python train.py --train_examples=98430 --arch="resnet" --avg_pool_shortcut=true --beta1=0.95 --shampoo_beta=0.95 --eps=1e-08 --weight_decay=0.2
Rows from block 8, named by matrix and row number. Rows with one number belong to one channel. Each number is 200 + 20 x the weight over its row's rms, rounded and kept within 0 to 999. All counts start at 0. After the name is the row's rms in percent of the matrix's.
# convs0: first 3x3 conv (model.blocks.8.convs.0.weight, 256x256x3x3), inputs 234-242, a 3x3 kernel for each
# convs1: second 3x3 conv (model.blocks.8.convs.1.weight, 256x256x3x3, transposed), outputs 234-242, a 3x3 kernel for each
convs0.189,105,228,198,189,185,190,177,245,223,193,219,191,198,164,190,198,202,216,179,186,179,201,181,209,180,165,217,196,190,223,201,213,196,206,178,177,202,216,189,202,232,171,250,220,209,199,189,169,208,224,184,220,202,182,214,214,172,200,181,181,204,188,176,223,229,199,163,172,210,165,185,214,204,171,211,188,193,227,192,204,188,216
convs1.189,108,199,178,189,214,181,155,199,245,171,184,189,228,202,197,215,189,236,183,209,143,208,223,213,236,221,164,215,200,209,207,239,187,222,223,232,232,190,206,211,195,224,201,178,173,184,182,218,210,186,203,165,202,195,181,163,201,195,192,218,169,193,207,191,214,183,259,209,198,178,195,249,202,202,223,201,151,194,209,186,223,182
convs0.190,106,163,198,185,210,218,196,187,245,182,207,207,201,220,224,193,196,176,219,201,222,194,183,243,186,206,134,219,165,208,182,209,205,218,261,208,202,195,200,190,179,208,208,173,195,157,207,173,223,204,200,204,206,214,176,199,178,178,206,211,210,199,199,204,172,234,161,210,233,187,220,161,209,192,217,192,217,170,208,247,167,203
convs1.190,100,206,215,207,197,214,194,201,195,239,170,183,172,166,220,175,185,187,159,207,247,213,223,165,183,211,210,227,198,191,186,173,213,201,228,196,197,207,205,226,199,201,180,232,190,187,213,203,198,190,213,205,191,214,208,181,224,179,216,233,213,231,189,200,168,225,200,212,179,181,212,221,204,184,221,230,250,166,237,170,215,218
convs0.191,094,223,226,196,201,156,206,208,210,196,202,189,208,188,200,210,193,201,178,202,183,200,195,198,183,169,211,227,194,168,182,230,210,235,214,191,204,203,200,185,190,176,207,204,209,232,206,199,194,218,165,206,191,191,184,195,191,174,188,222,183,191,170,200,183,192,231,216,205,205,223,178,238,238,208,194,202,254,184,232,212,208
convs1.191,095,209,221,209,166,206,200,219,208,204,166,225,183,178,175,185,203,204,189,223,235,202,187,149,188,208,174,218,210,193,212,195,189,188,223,233,197,174,181,195,217,205,202,226,224,176,169,164,221,195,201,235,177,211,185,165,218,194,218,174,196,187,216,187,167,238,208,176,179,190,184,199,221,187,184,247,199,210,187,181,214,199
convs0.192,100,194,186,186,186,200,203,240,206,204,206,206,243,217,198,192,209,205,192,210,187,163,166,207,202,184,215,219,188,219,216,203,182,195,196,213,173,220,168,207,195,215,232,181,182,219,208,205,218,224,154,233,223,183,217,185,207,202,233,161,182,231,181,196,217,204,199,216,249,177,205,173,215,175,225,199,166,211,201,186,238,238
convs1.192,100,195,201,202,189,157,177,203,219,212,184,202,192,205,180,251,176,188,206,221,232,206,172,149,215,192,163,206,198,144,196,205,182,222,170,233,223,173,197,182,206,196,228,185,232,196,196,219,183,198,175,220,205,190,187,205,209,211,210,195,206,185,216,176,197,204,198,189,215,208,206,180,195,210,141,213,199,215,187,176,220,166
convs0.193,116,187,190,214,215,204,192,212,217,174,222,181,239,175,203,223,181,194,223,204,204,212,205,232,176,227,220,167,225,201,225,199,187,187,218,175,212,193,199,185,199,246,202,225,212,202,209,156,239,196,183,203,200,183,191,191,193,201,222,145,235,221,186,206,202,187,245,210,197,198,173,189,186,246,158,199,245,149,197,229,217,170
convs1.193,119,172,211,197,188,181,231,241,181,189,190,197,187,230,206,209,206,181,185,235,238,187,203,220,202,158,203,203,213,205,205,193,224,181,215,172,173,182,225,217,221,175,196,188,213,199,205,204,203,178,187,222,195,185,255,175,218,237,203,182,223,220,205,161,192,212,210,224,166,190,211,172,187,203,218,198,203,159,272,217,208,193
convs0.194,101,184,201,185,205,234,197,188,206,218,227,212,191,209,191,221,197,203,214,204,186,198,243,192,209,215,177,187,202,211,211,199,209,201,171,152,208,201,198,232,179,196,218,203,209,215,187,216,208,183,209,204,201,196,211,189,200,193,181,195,236,178,173,216,183,206,155,204,160,200,187,233,210,224,186,188,214,212,232,203,191,171
convs1.194,100,206,193,186,246,181,195,168,197,205,231,215,191,244,176,194,196,226,237,134,251,189,268,182,221,167,229,189,209,254,202,175,181,178,177,239,226,216,196,225,161,176,202,231,186,208,197,183,190,216,190,176,197,194,197,210,209,217,208,186,190,206,195,198,201,181,223,219,207,184,180,172,165,188,187,212,176,261,199,243,208,217
convs0.195,114,196,197,194,172,203,203,267,216,182,194,195,216,182,227,199,192,200,232,170,215,200,223,185,229,217,207,181,160,207,206,246,174,180,172,194,174,206,209,233,195,187,150,173,198,194,211,201,223,177,213,194,215,190,206,174,180,200,204,198,229,184,213,180,207,203,173,173,188,229,211,170,245,162,206,194,220,182,207,200,171,177
convs1.195,108,160,168,196,211,208,178,229,164,198,171,194,184,165,211,203,220,241,212,213,207,193,184,193,189,225,226,213,218,214,181,202,207,210,204,158,168,204,184,198,247,230,241,150,168,160,199,232,204,205,200,192,230,199,172,175,177,196,214,229,182,222,190,215,174,212,181,232,186,225,205,169,126,197,212,192,180,225,199,209,166,213
convs0.196,092,182,185,182,186,190,247,190,193,194,203,189,187,207,201,194,201,168,212,192,188,198,190,177,204,218,232,230,200,199,202,149,190,183,199,175,197,241,250,220,203,210,206,160,183,182,211,180,216,228,243,180,175,201,188,201,191,190,207,185,184,194,233,170,260,202,182,172,241,214,212,198,206,203,179,192,196,201,234,238,187,185
convs1.196,093,204,222,186,198,208,173,221,158,217,246,219,173,189,197,217,231,193,215,222,174,200,169,197,202,191,188,201,187,175,164,164,204,197,249,212,199,189,204,203,193,179,208,206,218,202,192,202,197,207,218,228,197,198,218,207,212,209,158,187,238,225,193,178,208,158,201,212,215,221,183,189,199,177,223,212,230,176,206,207,195,200
convs0.197,094,194,212,187,195,194,222,224,176,199,228,196,182,219,192,221,212,211,177,182,172,204,176,182,221,194,195,180,202,164,209,213,201,149,171,203,234,187,217,220,208,206,210,189,207,177,177,199,201,189,193,241,190,170,199,239,177,185,201,221,216,191,190,204,202,195,194,155,230,176,194,193,183,174,198,248,168,246,206,208,201,218
convs1.197,090,181,209,200,198,216,177,174,188,188,183,165,170,208,181,209,238,192,190,174,174,182,192,197,218,225,214,190,217,224,220,181,201,201,163,162,171,182,190,207,220,211,166,202,176,193,219,253,219,210,202,207,212,222,151,207,205,187,215,223,193,208,226,172,239,200,187,196,155,230,178,209,183,230,164,212,223,199,159,191,224,157
convs0.198,108,205,220,211,182,188,169,186,153,187,192,215,232,204,182,195,178,190,211,188,179,166,206,195,220,184,231,190,234,222,199,217,176,197,192,220,209,185,208,230,220,196,182,186,201,200,175,191,172,192,209,182,200,183,199,175,231,202,199,184,215,171,180,199,226,200,222,178,216,210,167,178,167,218,231,151,186,212,235,181,178,225
convs1.198,105,213,175,192,222,190,187,219,240,213,206,186,171,226,188,250,191,237,161,215,179,214,213,205,195,194,204,213,208,176,206,186,172,223,216,195,197,190,191,237,168,190,162,195,184,192,185,178,211,195,164,210,219,240,202,219,201,217,189,237,158,173,178,178,161,226,242,173,210,231,164,205,214,229,156,218,194,249,145,197,243,244
convs0.199,106,214,194,206,182,198,225,226,207,194,211,186,210,203,204,187,169,165,210,212,206,203,223,186,219,184,234,201,217,215,224,153,183,167,206,192,228,212,223,184,191,207,218,199,197,221,222,198,230,191,197,196,181,206,215,220,211,196,211,205,173,211,184,232,169,226,218,173,221,199,214,186,177,206,199,204,238,237,175,197,196,211
convs1.199,109,198,191,201,183,187,212,201,210,229,167,185,199,227,191,178,212,178,204,218,153,176,199,255,232,191,170,190,210,202,210,205,189,205,179,187,160,219,210,193,252,225,221,185,181,191,217,205,222,192,197,172,197,187,204,179,244,223,236,215,220,202,212,175,177,211,210,187,191,209,246,202,195,220,239,178,175,189,201,179,207,211
convs0.200,099,256,178,210,206,198,213,181,161,183,203,209,226,205,176,233,172,207,212,141,220,166,225,187,212,230,245,182,192,201,207,232,212,194,186,183,167,195,176,207,177,207,177,208,220,195,188,195,219,182,205,241,207,169,198,212,202,202,219,187,237,186,189,210,222,211,194,209,171,256,179,146,226,197,218,162,200,204,196,205,187,189
convs1.200,096,182,180,196,157,188,168,243,205,197,207,225,204,195,211,208,202,184,168,229,165,195,203,188,188,184,217,190,197,194,190,192,228,198,181,144,167,178,195,172,217,179,202,192,177,224,193,196,189,178,195,187,234,216,189,198,180,219,199,221,180,195,173,164,195,199,207,224,215,194,203,193,168,182,185,201,178,238,195,187,182,223
convs0.201,090,243,210,184,194,225,203,200,197,221,200,151,193,175,215,172,222,189,200,237,247,210,153,151,219,175,173,186,209,229,179,212,208,222,218,193,219,182,179,163,212,230,216,216,192,189,172,194,217,184,196,177,166,206,223,207,201,210,162,170,198,187,183,178,177,197,211,222,239,195,211,171,204,208,210,241,182,173,193,183,204,176
convs1.201,087,186,170,169,169,211,187,225,221,194,207,229,219,218,216,201,180,201,173,218,219,181,186,217,235,208,189,204,202,207,177,213,183,214,236,227,215,202,205,189,197,157,191,211,227,211,229,175,185,203,202,201,193,193,168,192,181,177,163,201,209,224,204,182,202,173,183,199,236,212,188,185,180,225,208,203,181,192,203,181,194,188
convs0.202,111,200,195,218,201,200,194,180,187,222,195,216,173,181,196,205,212,214,241,191,196,215,190,176,209,198,211,196,236,225,181,173,184,202,196,205,209,239,205,216,191,187,176,172,218,194,212,204,188,198,215,203,205,206,220,190,182,203,202,191,169,204,211,202,187,256,211,202,173,198,208,179,203,207,171,223,194,199,228,171,174,170
convs1.202,111,208,185,193,174,205,207,228,190,208,183,207,179,231,217,230,192,174,210,215,187,232,233,241,214,194,218,188,196,226,201,186,198,209,237,200,185,210,214,217,202,208,194,145,197,183,183,205,199,181,200,167,176,183,209,199,234,202,215,163,231,214,191,242,182,220,209,186,189,162,222,219,156,209,223,157,190,193,222,208,164,210
convs0.203,090,193,211,207,199,239,204,224,167,179,182,195,187,203,195,193,209,175,217,219,145,220,186,219,211,223,206,250,192,166,202,208,208,218,190,171,195,201,210,192,180,175,201,186,203,191,223,207,198,202,220,201,169,174,245,208,158,186,227,218,218,222,199,210,208,222,195,186,189,246,204,206,170,192,182,231,192,187,208,177,219,195
convs1.203,088,196,191,218,183,215,170,207,209,182,230,171,201,183,197,208,155,212,214,223,191,241,212,206,187,157,206,184,179,190,201,194,218,170,178,192,184,199,224,188,211,163,186,209,210,220,199,180,179,200,202,199,197,214,198,209,194,204,188,182,207,203,191,186,219,216,223,144,177,198,211,175,232,248,212,189,208,248,234,217,176,218
convs0.204,101,235,179,205,198,171,177,193,180,200,186,203,186,206,185,194,215,197,225,187,184,184,184,194,226,206,197,229,208,183,204,216,218,190,186,179,187,221,222,204,192,188,185,194,191,221,216,203,191,182,200,165,216,210,218,198,206,201,200,198,156,222,186,202,224,178,189,186,220,172,181,245,214,207,204,230,158,215,192,170,217,155
convs1.204,097,214,185,206,201,208,159,216,201,192,202,208,191,208,190,195,177,162,220,201,148,190,184,200,206,206,190,203,195,176,169,211,194,208,198,192,228,165,201,221,183,169,188,206,211,229,208,178,184,192,209,192,168,243,202,162,221,213,161,210,184,193,195,196,187,171,198,176,228,221,192,190,216,134,232,160,202,292,210,236,174,197
convs0.205,113,196,226,169,221,220,203,186,178,214,220,177,187,196,186,210,175,187,212,219,208,209,190,182,186,190,210,212,173,210,216,242,215,207,177,203,183,200,216,186,157,186,182,216,192,197,229,193,208,214,179,224,222,191,193,221,220,177,239,187,219,191,206,207,188,212,178,188,212,192,204,199,230,203,199,219,209,188,230,222,159,247
convs1.205,112,199,199,193,200,217,207,215,189,187,179,199,212,213,207,178,191,221,185,172,190,201,207,196,228,185,233,199,174,212,182,215,192,184,197,170,182,214,178,172,195,215,176,220,226,214,165,211,189,219,213,224,186,217,197,195,168,211,215,174,226,212,200,195,183,215,189,210,179,200,183,223,213,234,172,211,173,224,194,213,190,184
convs0.206,098,220,203,209,169,215,213,235,184,219,191,193,202,209,186,215,192,194,220,257,200,173,193,211,197,183,198,188,181,216,187,197,175,213,182,174,204,179,171,175,205,231,174,182,172,206,194,206,206,211,198,202,175,232,181,176,229,191,203,210,212,207,214,208,216,136,193,184,250,177,150,252,199,167,199,158,236,188,193,203,179,206
convs1.206,101,222,228,178,202,173,194,192,214,209,190,225,215,171,221,182,208,244,177,228,238,172,182,217,206,174,213,124,200,206,200,202,193,187,225,228,193,194,215,220,230,189,208,215,216,230,204,180,224,168,187,210,196,225,184,216,198,179,223,207,201,194,192,230,230,182,192,201,239,180,183,218,203,237,199,233,166,244,194,239,180,226
convs0.207,108,209,194,232,205,175,229,194,180,223,211,190,186,192,164,201,210,193,226,191,193,195,208,189,185,222,227,224,204,224,196,176,156,224,179,191,203,206,201,225,211,196,189,196,191,199,181,233,202,173,212,171,199,227,202,232,196,233,171,240,215,202,206,206,175,202,212,238,217,213,171,184,220,255,144,203,213,200,217,233,166,194
convs1.207,108,186,233,209,190,192,182,196,199,200,185,196,211,197,155,194,169,193,146,183,183,188,211,223,178,172,139,203,221,247,167,195,226,202,228,223,170,191,206,199,211,211,200,189,207,208,195,206,209,185,208,218,180,201,224,222,200,223,211,173,218,193,208,189,230,157,223,244,224,175,186,212,193,183,214,204,193,178,225,246,170,208
convs0.208,099,174,201,200,197,202,213,195,213,223,222,209,188,197,157,194,211,198,216,235,165,198,219,192,191,197,207,200,212,211,202,181,194,189,177,225,184,187,212,232,206,205,211,222,179,193,194,236,189,210,211,210,223,214,200,202,222,183,212,157,227,192,174,213,203,183,209,215,172,211,176,201,176,265,174,206,234,173,194,172,205,176
convs1.208,105,162,189,228,201,190,208,218,221,216,201,200,228,236,164,168,193,223,187,157,198,162,209,205,209,184,224,225,191,216,197,242,213,193,181,192,178,216,198,176,202,184,170,194,201,222,182,216,204,195,180,210,188,182,200,215,169,228,179,195,216,211,204,220,174,156,192,230,163,224,212,184,210,250,202,217,174,213,210,196,179,229
convs0.209,092,216,191,197,186,166,187,204,207,204,202,213,208,219,220,161,211,228,201,208,204,229,221,232,204,203,179,172,174,168,152,173,209,195,205,209,221,204,211,216,189,204,213,228,178,213,212,194,181,192,184,199,212,190,189,218,208,200,239,221,161,193,198,193,212,198,173,236,151,241,176,211,171,207,191,195,221,203,212,190,170,205
convs1.209,093,176,176,223,217,226,201,217,209,203,189,207,190,200,205,180,196,225,189,192,187,240,203,192,206,205,207,199,215,188,200,213,226,214,202,157,184,204,197,204,197,187,202,219,185,202,206,186,189,218,212,186,227,195,199,188,235,201,216,230,215,217,211,201,226,191,234,150,238,180,224,224,231,159,209,153,159,210,177,213,174,215
convs0.210,103,207,178,217,198,240,217,221,153,201,193,204,167,168,217,203,208,171,193,211,175,193,204,218,205,167,198,215,261,206,209,193,171,187,224,242,193,190,187,182,233,216,191,177,223,193,194,210,183,197,189,178,204,175,224,225,199,208,210,234,169,209,253,194,154,183,210,272,195,184,213,219,225,182,198,234,209,205,189,209,198,209
convs1.210,102,191,182,192,181,243,211,177,178,197,217,175,191,215,228,198,196,204,198,201,172,195,211,186,193,230,189,208,190,230,210,222,188,150,178,202,218,163,194,203,182,219,189,202,217,207,193,200,202,210,183,203,193,173,213,209,210,170,199,200,167,202,198,226,225,209,188,188,222,194,186,186,214,207,211,171,140,194,189,227,196,172
convs0.211,081,188,222,208,214,199,213,202,217,211,202,217,188,186,198,183,194,223,181,189,209,170,179,201,225,204,204,194,206,190,226,202,198,170,207,214,210,202,199,189,204,195,207,210,200,181,202,160,206,207,173,198,187,168,195,221,179,221,212,193,196,196,189,208,181,156,183,204,184,268,215,181,184,209,187,203,196,254,199,183,233,198
convs1.211,083,223,163,182,212,204,193,202,168,194,222,187,187,219,173,223,209,208,215,227,213,184,217,209,181,211,194,179,209,226,176,166,212,217,224,184,228,198,207,205,180,195,210,193,213,198,242,197,210,224,178,203,207,189,196,232,244,206,236,220,190,223,185,188,201,186,199,175,178,203,177,181,190,194,185,201,183,206,199,204,189,231
convs0.212,091,177,200,211,225,193,187,195,178,215,220,187,185,171,187,188,210,206,197,165,197,211,186,230,226,205,202,178,212,181,193,200,221,185,211,196,222,206,219,216,201,192,181,204,216,209,227,177,184,217,193,185,208,163,188,214,196,232,216,184,238,210,191,215,222,185,217,188,205,248,191,199,196,212,188,236,198,234,198,195,211,198
convs1.212,092,183,171,182,212,228,183,187,207,204,160,198,177,162,209,185,186,246,228,208,156,203,185,190,180,159,212,195,169,204,173,133,198,199,195,162,220,208,200,208,203,202,197,207,180,196,169,202,234,201,196,228,195,214,191,196,203,172,176,211,237,201,201,198,192,191,164,186,222,219,187,255,206,220,195,194,210,197,216,281,222,204
convs0.213,115,195,199,198,211,178,203,180,189,250,204,233,166,199,198,227,192,212,190,216,200,189,198,215,209,205,195,176,210,192,211,198,172,208,205,227,172,182,197,209,206,220,194,202,213,192,190,207,157,159,181,223,201,180,202,193,220,191,216,206,184,194,196,179,216,189,220,165,183,211,182,203,199,215,200,198,205,229,189,185,233,206
convs1.213,116,181,192,201,225,145,210,194,234,200,203,170,206,210,175,190,200,190,210,213,243,204,257,152,188,193,198,176,206,194,180,209,190,211,175,214,196,227,200,200,200,209,189,186,201,192,190,218,184,202,177,220,209,228,211,196,193,216,179,192,226,145,258,186,221,200,175,181,153,231,206,219,169,201,201,178,179,210,184,217,201,231
convs0.214,084,206,185,158,203,186,211,203,209,179,194,197,203,209,177,210,185,212,178,211,230,203,178,210,215,188,196,192,239,230,218,213,182,160,198,200,198,188,198,199,219,220,222,213,212,189,189,171,184,219,158,212,183,179,237,224,200,198,188,204,183,252,167,203,184,164,233,187,212,198,183,204,213,182,190,193,228,216,192,200,161,179
convs1.214,081,203,181,243,192,222,222,189,190,187,202,218,201,177,224,224,221,218,204,184,202,197,185,205,225,226,169,191,206,158,189,186,136,185,175,197,158,187,208,203,187,162,189,172,207,225,202,188,235,188,202,217,226,181,178,204,193,191,189,228,201,214,192,183,183,193,200,165,174,232,183,217,181,172,203,185,216,179,188,211,213,182
convs0.215,082,206,198,197,184,192,225,194,189,224,207,201,202,162,193,215,175,202,179,184,195,185,178,218,224,211,226,240,168,196,208,199,214,168,194,153,162,210,180,182,160,191,169,173,176,191,216,188,226,188,184,185,197,186,189,200,167,199,243,159,205,212,204,233,193,176,218,182,231,213,231,183,174,197,192,207,189,194,204,217,209,200
convs1.215,085,188,232,198,210,205,194,214,198,194,206,214,177,205,202,177,199,194,225,183,228,202,239,198,228,166,179,186,228,228,241,205,154,187,211,218,217,200,198,191,174,182,173,214,202,209,163,194,174,199,206,218,233,188,201,201,222,224,212,176,217,219,184,173,222,207,226,185,214,229,213,215,236,221,193,211,214,244,249,191,203,177
convs0.216,095,197,225,189,195,157,203,195,221,222,208,205,200,191,195,200,203,221,197,189,191,217,197,258,190,186,177,179,219,203,188,194,217,260,187,208,186,191,200,222,210,189,178,172,197,204,173,198,213,177,212,205,226,211,213,182,178,217,185,205,214,205,210,219,209,194,185,157,192,169,184,212,197,169,202,198,222,202,214,188,186,190
convs1.216,095,184,197,222,226,222,228,189,173,193,232,227,234,175,206,193,159,157,171,194,206,212,185,192,165,193,227,200,195,163,193,206,228,197,157,220,222,200,221,188,194,221,207,183,210,169,217,204,190,189,174,187,204,217,203,172,194,204,190,187,203,202,224,211,234,187,212,176,197,230,165,200,179,191,206,203,180,202,162,175,181,216
convs0.217,097,186,184,198,185,194,194,190,199,216,186,183,218,211,190,214,231,165,215,225,215,212,222,183,196,191,207,212,176,191,206,215,214,190,197,218,207,215,192,199,188,244,202,215,182,220,205,181,176,195,183,205,209,238,180,155,217,185,193,168,210,191,219,170,207,156,232,195,182,199,198,217,191,213,180,232,236,168,164,198,233,174
convs1.217,098,195,216,195,223,181,224,208,187,231,190,218,187,208,196,203,207,230,200,173,228,193,191,184,228,214,218,194,176,212,166,219,213,229,177,227,219,195,175,185,213,180,211,175,187,190,199,206,195,201,191,186,187,166,199,175,156,234,186,214,197,193,147,253,210,217,222,199,174,190,200,183,250,227,224,195,215,172,145,192,216,196
convs0.218,111,206,191,206,223,212,195,172,202,246,217,196,208,180,160,217,187,198,187,217,201,202,205,208,202,200,236,208,165,200,202,220,173,217,189,214,222,188,188,195,175,212,210,219,176,201,184,200,233,198,190,226,214,184,212,236,179,193,196,213,190,196,205,229,218,200,199,230,177,198,222,165,172,203,194,199,211,198,168,204,215,181
convs1.218,114,198,237,192,171,200,210,216,209,155,192,210,183,158,189,187,231,181,244,194,174,154,186,208,209,241,187,195,248,218,195,163,194,195,203,198,186,213,202,202,213,179,179,217,208,230,199,201,191,203,212,225,189,181,185,204,180,196,195,191,196,200,215,219,184,228,185,191,213,193,196,186,219,162,207,188,246,227,194,175,195,190
convs0.219,100,186,200,202,209,196,168,218,190,217,193,210,191,201,200,214,208,199,212,207,177,217,192,229,155,199,204,183,172,192,207,209,173,238,182,203,175,195,181,201,191,213,197,217,207,222,161,211,163,192,204,214,194,189,206,171,188,205,192,233,211,161,189,207,213,196,191,201,223,222,181,225,178,188,268,190,170,189,169,209,153,169
convs1.219,097,186,217,207,213,194,215,188,197,173,185,220,202,181,187,210,161,236,164,201,196,185,223,189,204,207,222,207,190,222,218,145,162,183,212,219,203,165,183,191,189,197,209,204,229,239,184,187,214,215,207,189,158,220,180,177,206,173,183,211,220,167,222,225,204,213,174,208,197,219,208,232,170,232,181,178,173,201,226,173,230,177
convs0.220,092,208,201,178,218,208,207,185,215,203,202,185,211,198,211,187,181,243,183,168,193,245,184,187,165,217,214,218,226,217,196,234,166,233,197,184,162,200,186,214,191,192,213,228,186,200,217,173,208,196,201,192,201,169,192,219,149,232,223,221,227,200,180,180,164,245,217,191,237,212,219,215,175,188,201,248,207,226,178,202,202,182
convs1.220,091,223,198,217,192,243,184,188,198,187,230,195,171,185,231,184,209,201,211,221,179,206,171,218,184,216,161,232,175,179,228,184,220,197,212,190,161,183,202,195,205,159,196,190,209,186,183,196,176,220,228,195,203,175,192,168,201,157,199,195,232,203,221,183,224,222,164,149,195,145,206,185,249,160,233,195,208,178,211,213,215,174
convs0.221,106,197,216,185,204,230,209,198,212,173,214,192,159,218,197,198,185,203,205,205,234,190,224,213,189,163,202,204,203,235,216,174,207,166,182,176,216,188,167,170,205,215,192,209,231,188,203,200,193,193,171,185,201,221,202,192,223,196,200,194,234,189,203,196,208,210,194,194,195,176,200,198,176,169,271,145,190,210,201,201,189,197
convs1.221,104,200,199,198,217,189,207,188,207,186,223,201,182,225,200,213,213,188,185,184,178,172,239,196,216,172,201,208,225,189,169,257,200,183,164,178,217,217,176,189,191,223,200,200,211,197,196,223,214,193,210,204,201,199,222,212,189,220,206,193,193,217,174,176,166,233,212,213,229,205,166,190,186,239,203,223,176,253,228,162,226,224
convs0.222,089,161,193,189,201,205,190,193,189,192,211,213,207,207,176,206,203,199,183,210,186,208,180,175,190,205,184,182,201,212,187,198,163,204,181,224,179,190,197,203,216,237,211,178,199,204,202,191,170,194,196,189,190,216,183,208,205,169,217,177,190,189,195,203,208,236,183,182,178,143,180,209,201,198,201,203,235,199,174,179,183,213
convs1.222,089,220,199,206,197,168,198,175,194,255,206,175,176,232,224,178,221,192,201,176,200,186,205,188,204,190,167,210,199,208,239,232,209,173,185,235,182,210,212,218,215,204,158,177,180,205,196,201,200,191,183,186,207,200,195,205,175,197,238,210,162,178,220,187,161,236,212,201,149,237,218,196,182,236,213,141,209,200,210,182,216,181
convs0.223,091,195,178,185,204,225,173,168,229,203,236,203,188,194,224,217,192,198,220,200,216,181,219,202,190,192,188,171,176,183,175,214,211,180,192,198,193,223,205,165,193,180,199,221,194,214,208,196,198,198,219,169,186,224,221,214,170,186,217,205,180,186,214,203,230,176,231,181,168,212,212,188,190,216,152,181,181,200,198,226,205,194
convs1.223,092,200,198,183,202,191,183,166,189,197,190,217,200,207,210,181,205,190,189,209,219,202,207,197,189,169,204,181,192,198,182,226,175,197,213,237,214,221,189,186,199,228,225,178,237,193,183,204,182,153,248,193,170,195,226,155,209,224,176,184,239,186,181,267,199,175,204,200,229,194,180,224,183,193,184,167,172,187,185,202,201,210
convs0.224,093,170,191,215,197,208,219,203,215,200,183,184,195,207,226,246,170,199,168,167,187,207,200,204,186,192,202,180,178,178,177,189,178,183,196,176,206,201,174,180,197,188,220,201,209,190,213,199,189,199,214,225,204,188,208,177,205,205,254,192,208,178,175,187,193,222,187,204,238,198,179,245,201,175,205,218,199,214,185,153,205,199
convs1.224,095,183,170,187,197,260,196,216,206,212,184,178,204,170,185,180,209,193,195,207,205,220,216,197,192,176,197,182,174,181,244,203,190,175,171,188,197,222,235,229,188,198,198,193,197,172,194,207,203,209,174,222,194,197,209,203,180,225,205,222,192,179,189,221,187,191,155,202,169,197,175,206,219,236,207,231,180,232,174,195,249,177
convs0.225,086,210,216,212,214,184,189,193,196,187,192,192,216,173,205,187,204,174,199,177,176,217,194,214,212,227,198,178,194,176,214,217,188,182,181,229,230,199,200,208,207,182,189,199,213,201,231,216,217,177,216,193,219,191,203,182,219,189,154,206,193,214,187,189,191,209,195,210,186,182,188,181,183,198,158,209,222,250,181,217,202,185
convs1.225,087,200,223,205,219,200,186,194,220,219,192,211,228,208,186,179,178,240,212,172,230,210,247,229,188,185,183,195,191,217,220,232,186,221,160,173,227,205,218,224,178,182,165,223,192,201,182,193,161,188,207,182,222,191,193,186,212,207,189,177,227,205,212,196,224,239,189,211,228,206,221,197,247,170,189,176,172,197,269,189,240,170
convs0.226,105,228,223,214,182,202,201,209,201,165,192,228,165,188,183,206,192,218,186,223,160,210,208,210,224,173,156,212,180,214,195,221,195,161,232,232,218,203,203,204,223,188,194,224,216,207,189,242,192,221,217,197,170,178,207,198,168,212,198,204,147,185,196,225,183,242,185,185,213,229,177,259,201,175,197,184,213,155,210,188,165,201
convs1.226,109,215,170,233,192,220,163,196,177,183,172,184,200,187,223,201,208,229,159,209,213,168,206,176,213,175,229,180,169,188,194,233,183,183,207,218,183,209,210,200,205,196,169,215,203,224,172,185,208,220,181,201,193,211,209,236,217,210,189,180,176,180,204,193,211,165,186,214,245,191,169,222,189,211,144,244,183,214,181,226,158,186
convs0.227,094,197,172,190,190,201,211,218,178,206,200,192,197,181,210,182,225,188,201,195,206,194,170,178,209,228,171,191,233,209,180,157,177,217,203,205,204,209,229,238,202,161,167,206,207,156,167,221,203,197,211,186,196,212,195,195,228,178,191,208,180,185,217,183,186,203,158,212,204,176,221,213,207,178,188,210,192,171,218,198,189,192
convs1.227,098,227,246,192,200,155,213,165,207,200,191,184,191,205,216,181,212,212,237,237,231,182,151,208,232,192,183,203,204,193,181,179,213,211,196,245,225,207,220,227,191,197,167,218,190,190,216,213,192,183,177,219,177,202,189,190,225,169,199,196,239,192,193,181,219,193,179,230,203,244,180,211,196,222,214,200,167,218,189,163,213,169
convs0.228,086,189,199,180,223,222,200,190,185,199,197,180,242,176,179,234,213,207,192,227,157,176,217,191,185,182,195,236,191,215,197,199,162,191,187,190,171,187,222,243,217,183,167,185,187,180,187,199,223,166,203,219,185,202,222,166,185,212,175,196,208,161,212,203,169,188,189,232,183,223,166,228,210,215,210,198,222,199,218,219,171,189
convs1.228,084,214,173,192,154,226,192,204,230,172,192,182,190,225,224,206,215,224,182,184,251,229,218,197,167,203,228,152,195,176,178,225,229,161,239,200,173,222,227,215,206,180,212,178,205,212,202,199,163,201,188,205,206,178,188,211,199,199,204,237,194,206,208,178,229,206,139,207,240,190,146,166,215,188,158,206,166,148,202,178,191,160
convs0.229,093,214,211,194,229,191,185,187,210,228,206,224,185,181,232,202,230,193,226,173,164,228,175,186,208,218,210,197,198,173,165,188,183,234,199,197,176,204,210,232,173,204,174,179,198,222,183,179,216,179,225,188,190,238,215,249,227,201,181,226,168,190,253,188,147,258,181,204,182,180,182,208,194,184,194,234,222,175,194,172,203,227
convs1.229,099,216,202,198,195,193,213,175,171,235,179,192,211,182,219,185,198,245,224,190,216,220,202,200,193,191,230,210,209,191,221,244,184,172,196,172,238,229,196,181,167,206,158,198,196,220,205,204,187,248,219,187,189,217,194,199,236,151,219,200,223,206,188,212,213,211,190,229,190,202,217,218,180,198,213,139,185,217,141,203,164,186
convs0.230,091,218,232,181,202,220,184,195,191,220,212,195,226,212,211,211,174,216,224,224,185,187,174,155,187,214,207,180,179,183,173,222,231,188,185,203,162,202,221,191,169,202,209,209,209,177,228,219,179,194,224,173,182,214,175,201,186,185,200,214,182,178,210,224,221,153,203,209,133,206,220,199,197,209,168,199,197,143,229,216,223,191
convs1.230,095,175,237,223,184,163,190,225,224,187,200,197,217,205,234,205,195,169,199,171,242,239,225,190,183,156,203,176,181,168,216,229,229,158,231,186,205,196,214,204,216,180,210,185,192,200,201,204,170,197,216,169,190,188,183,194,190,212,192,174,240,194,204,221,220,140,214,184,168,160,183,208,185,228,187,208,203,212,172,200,168,196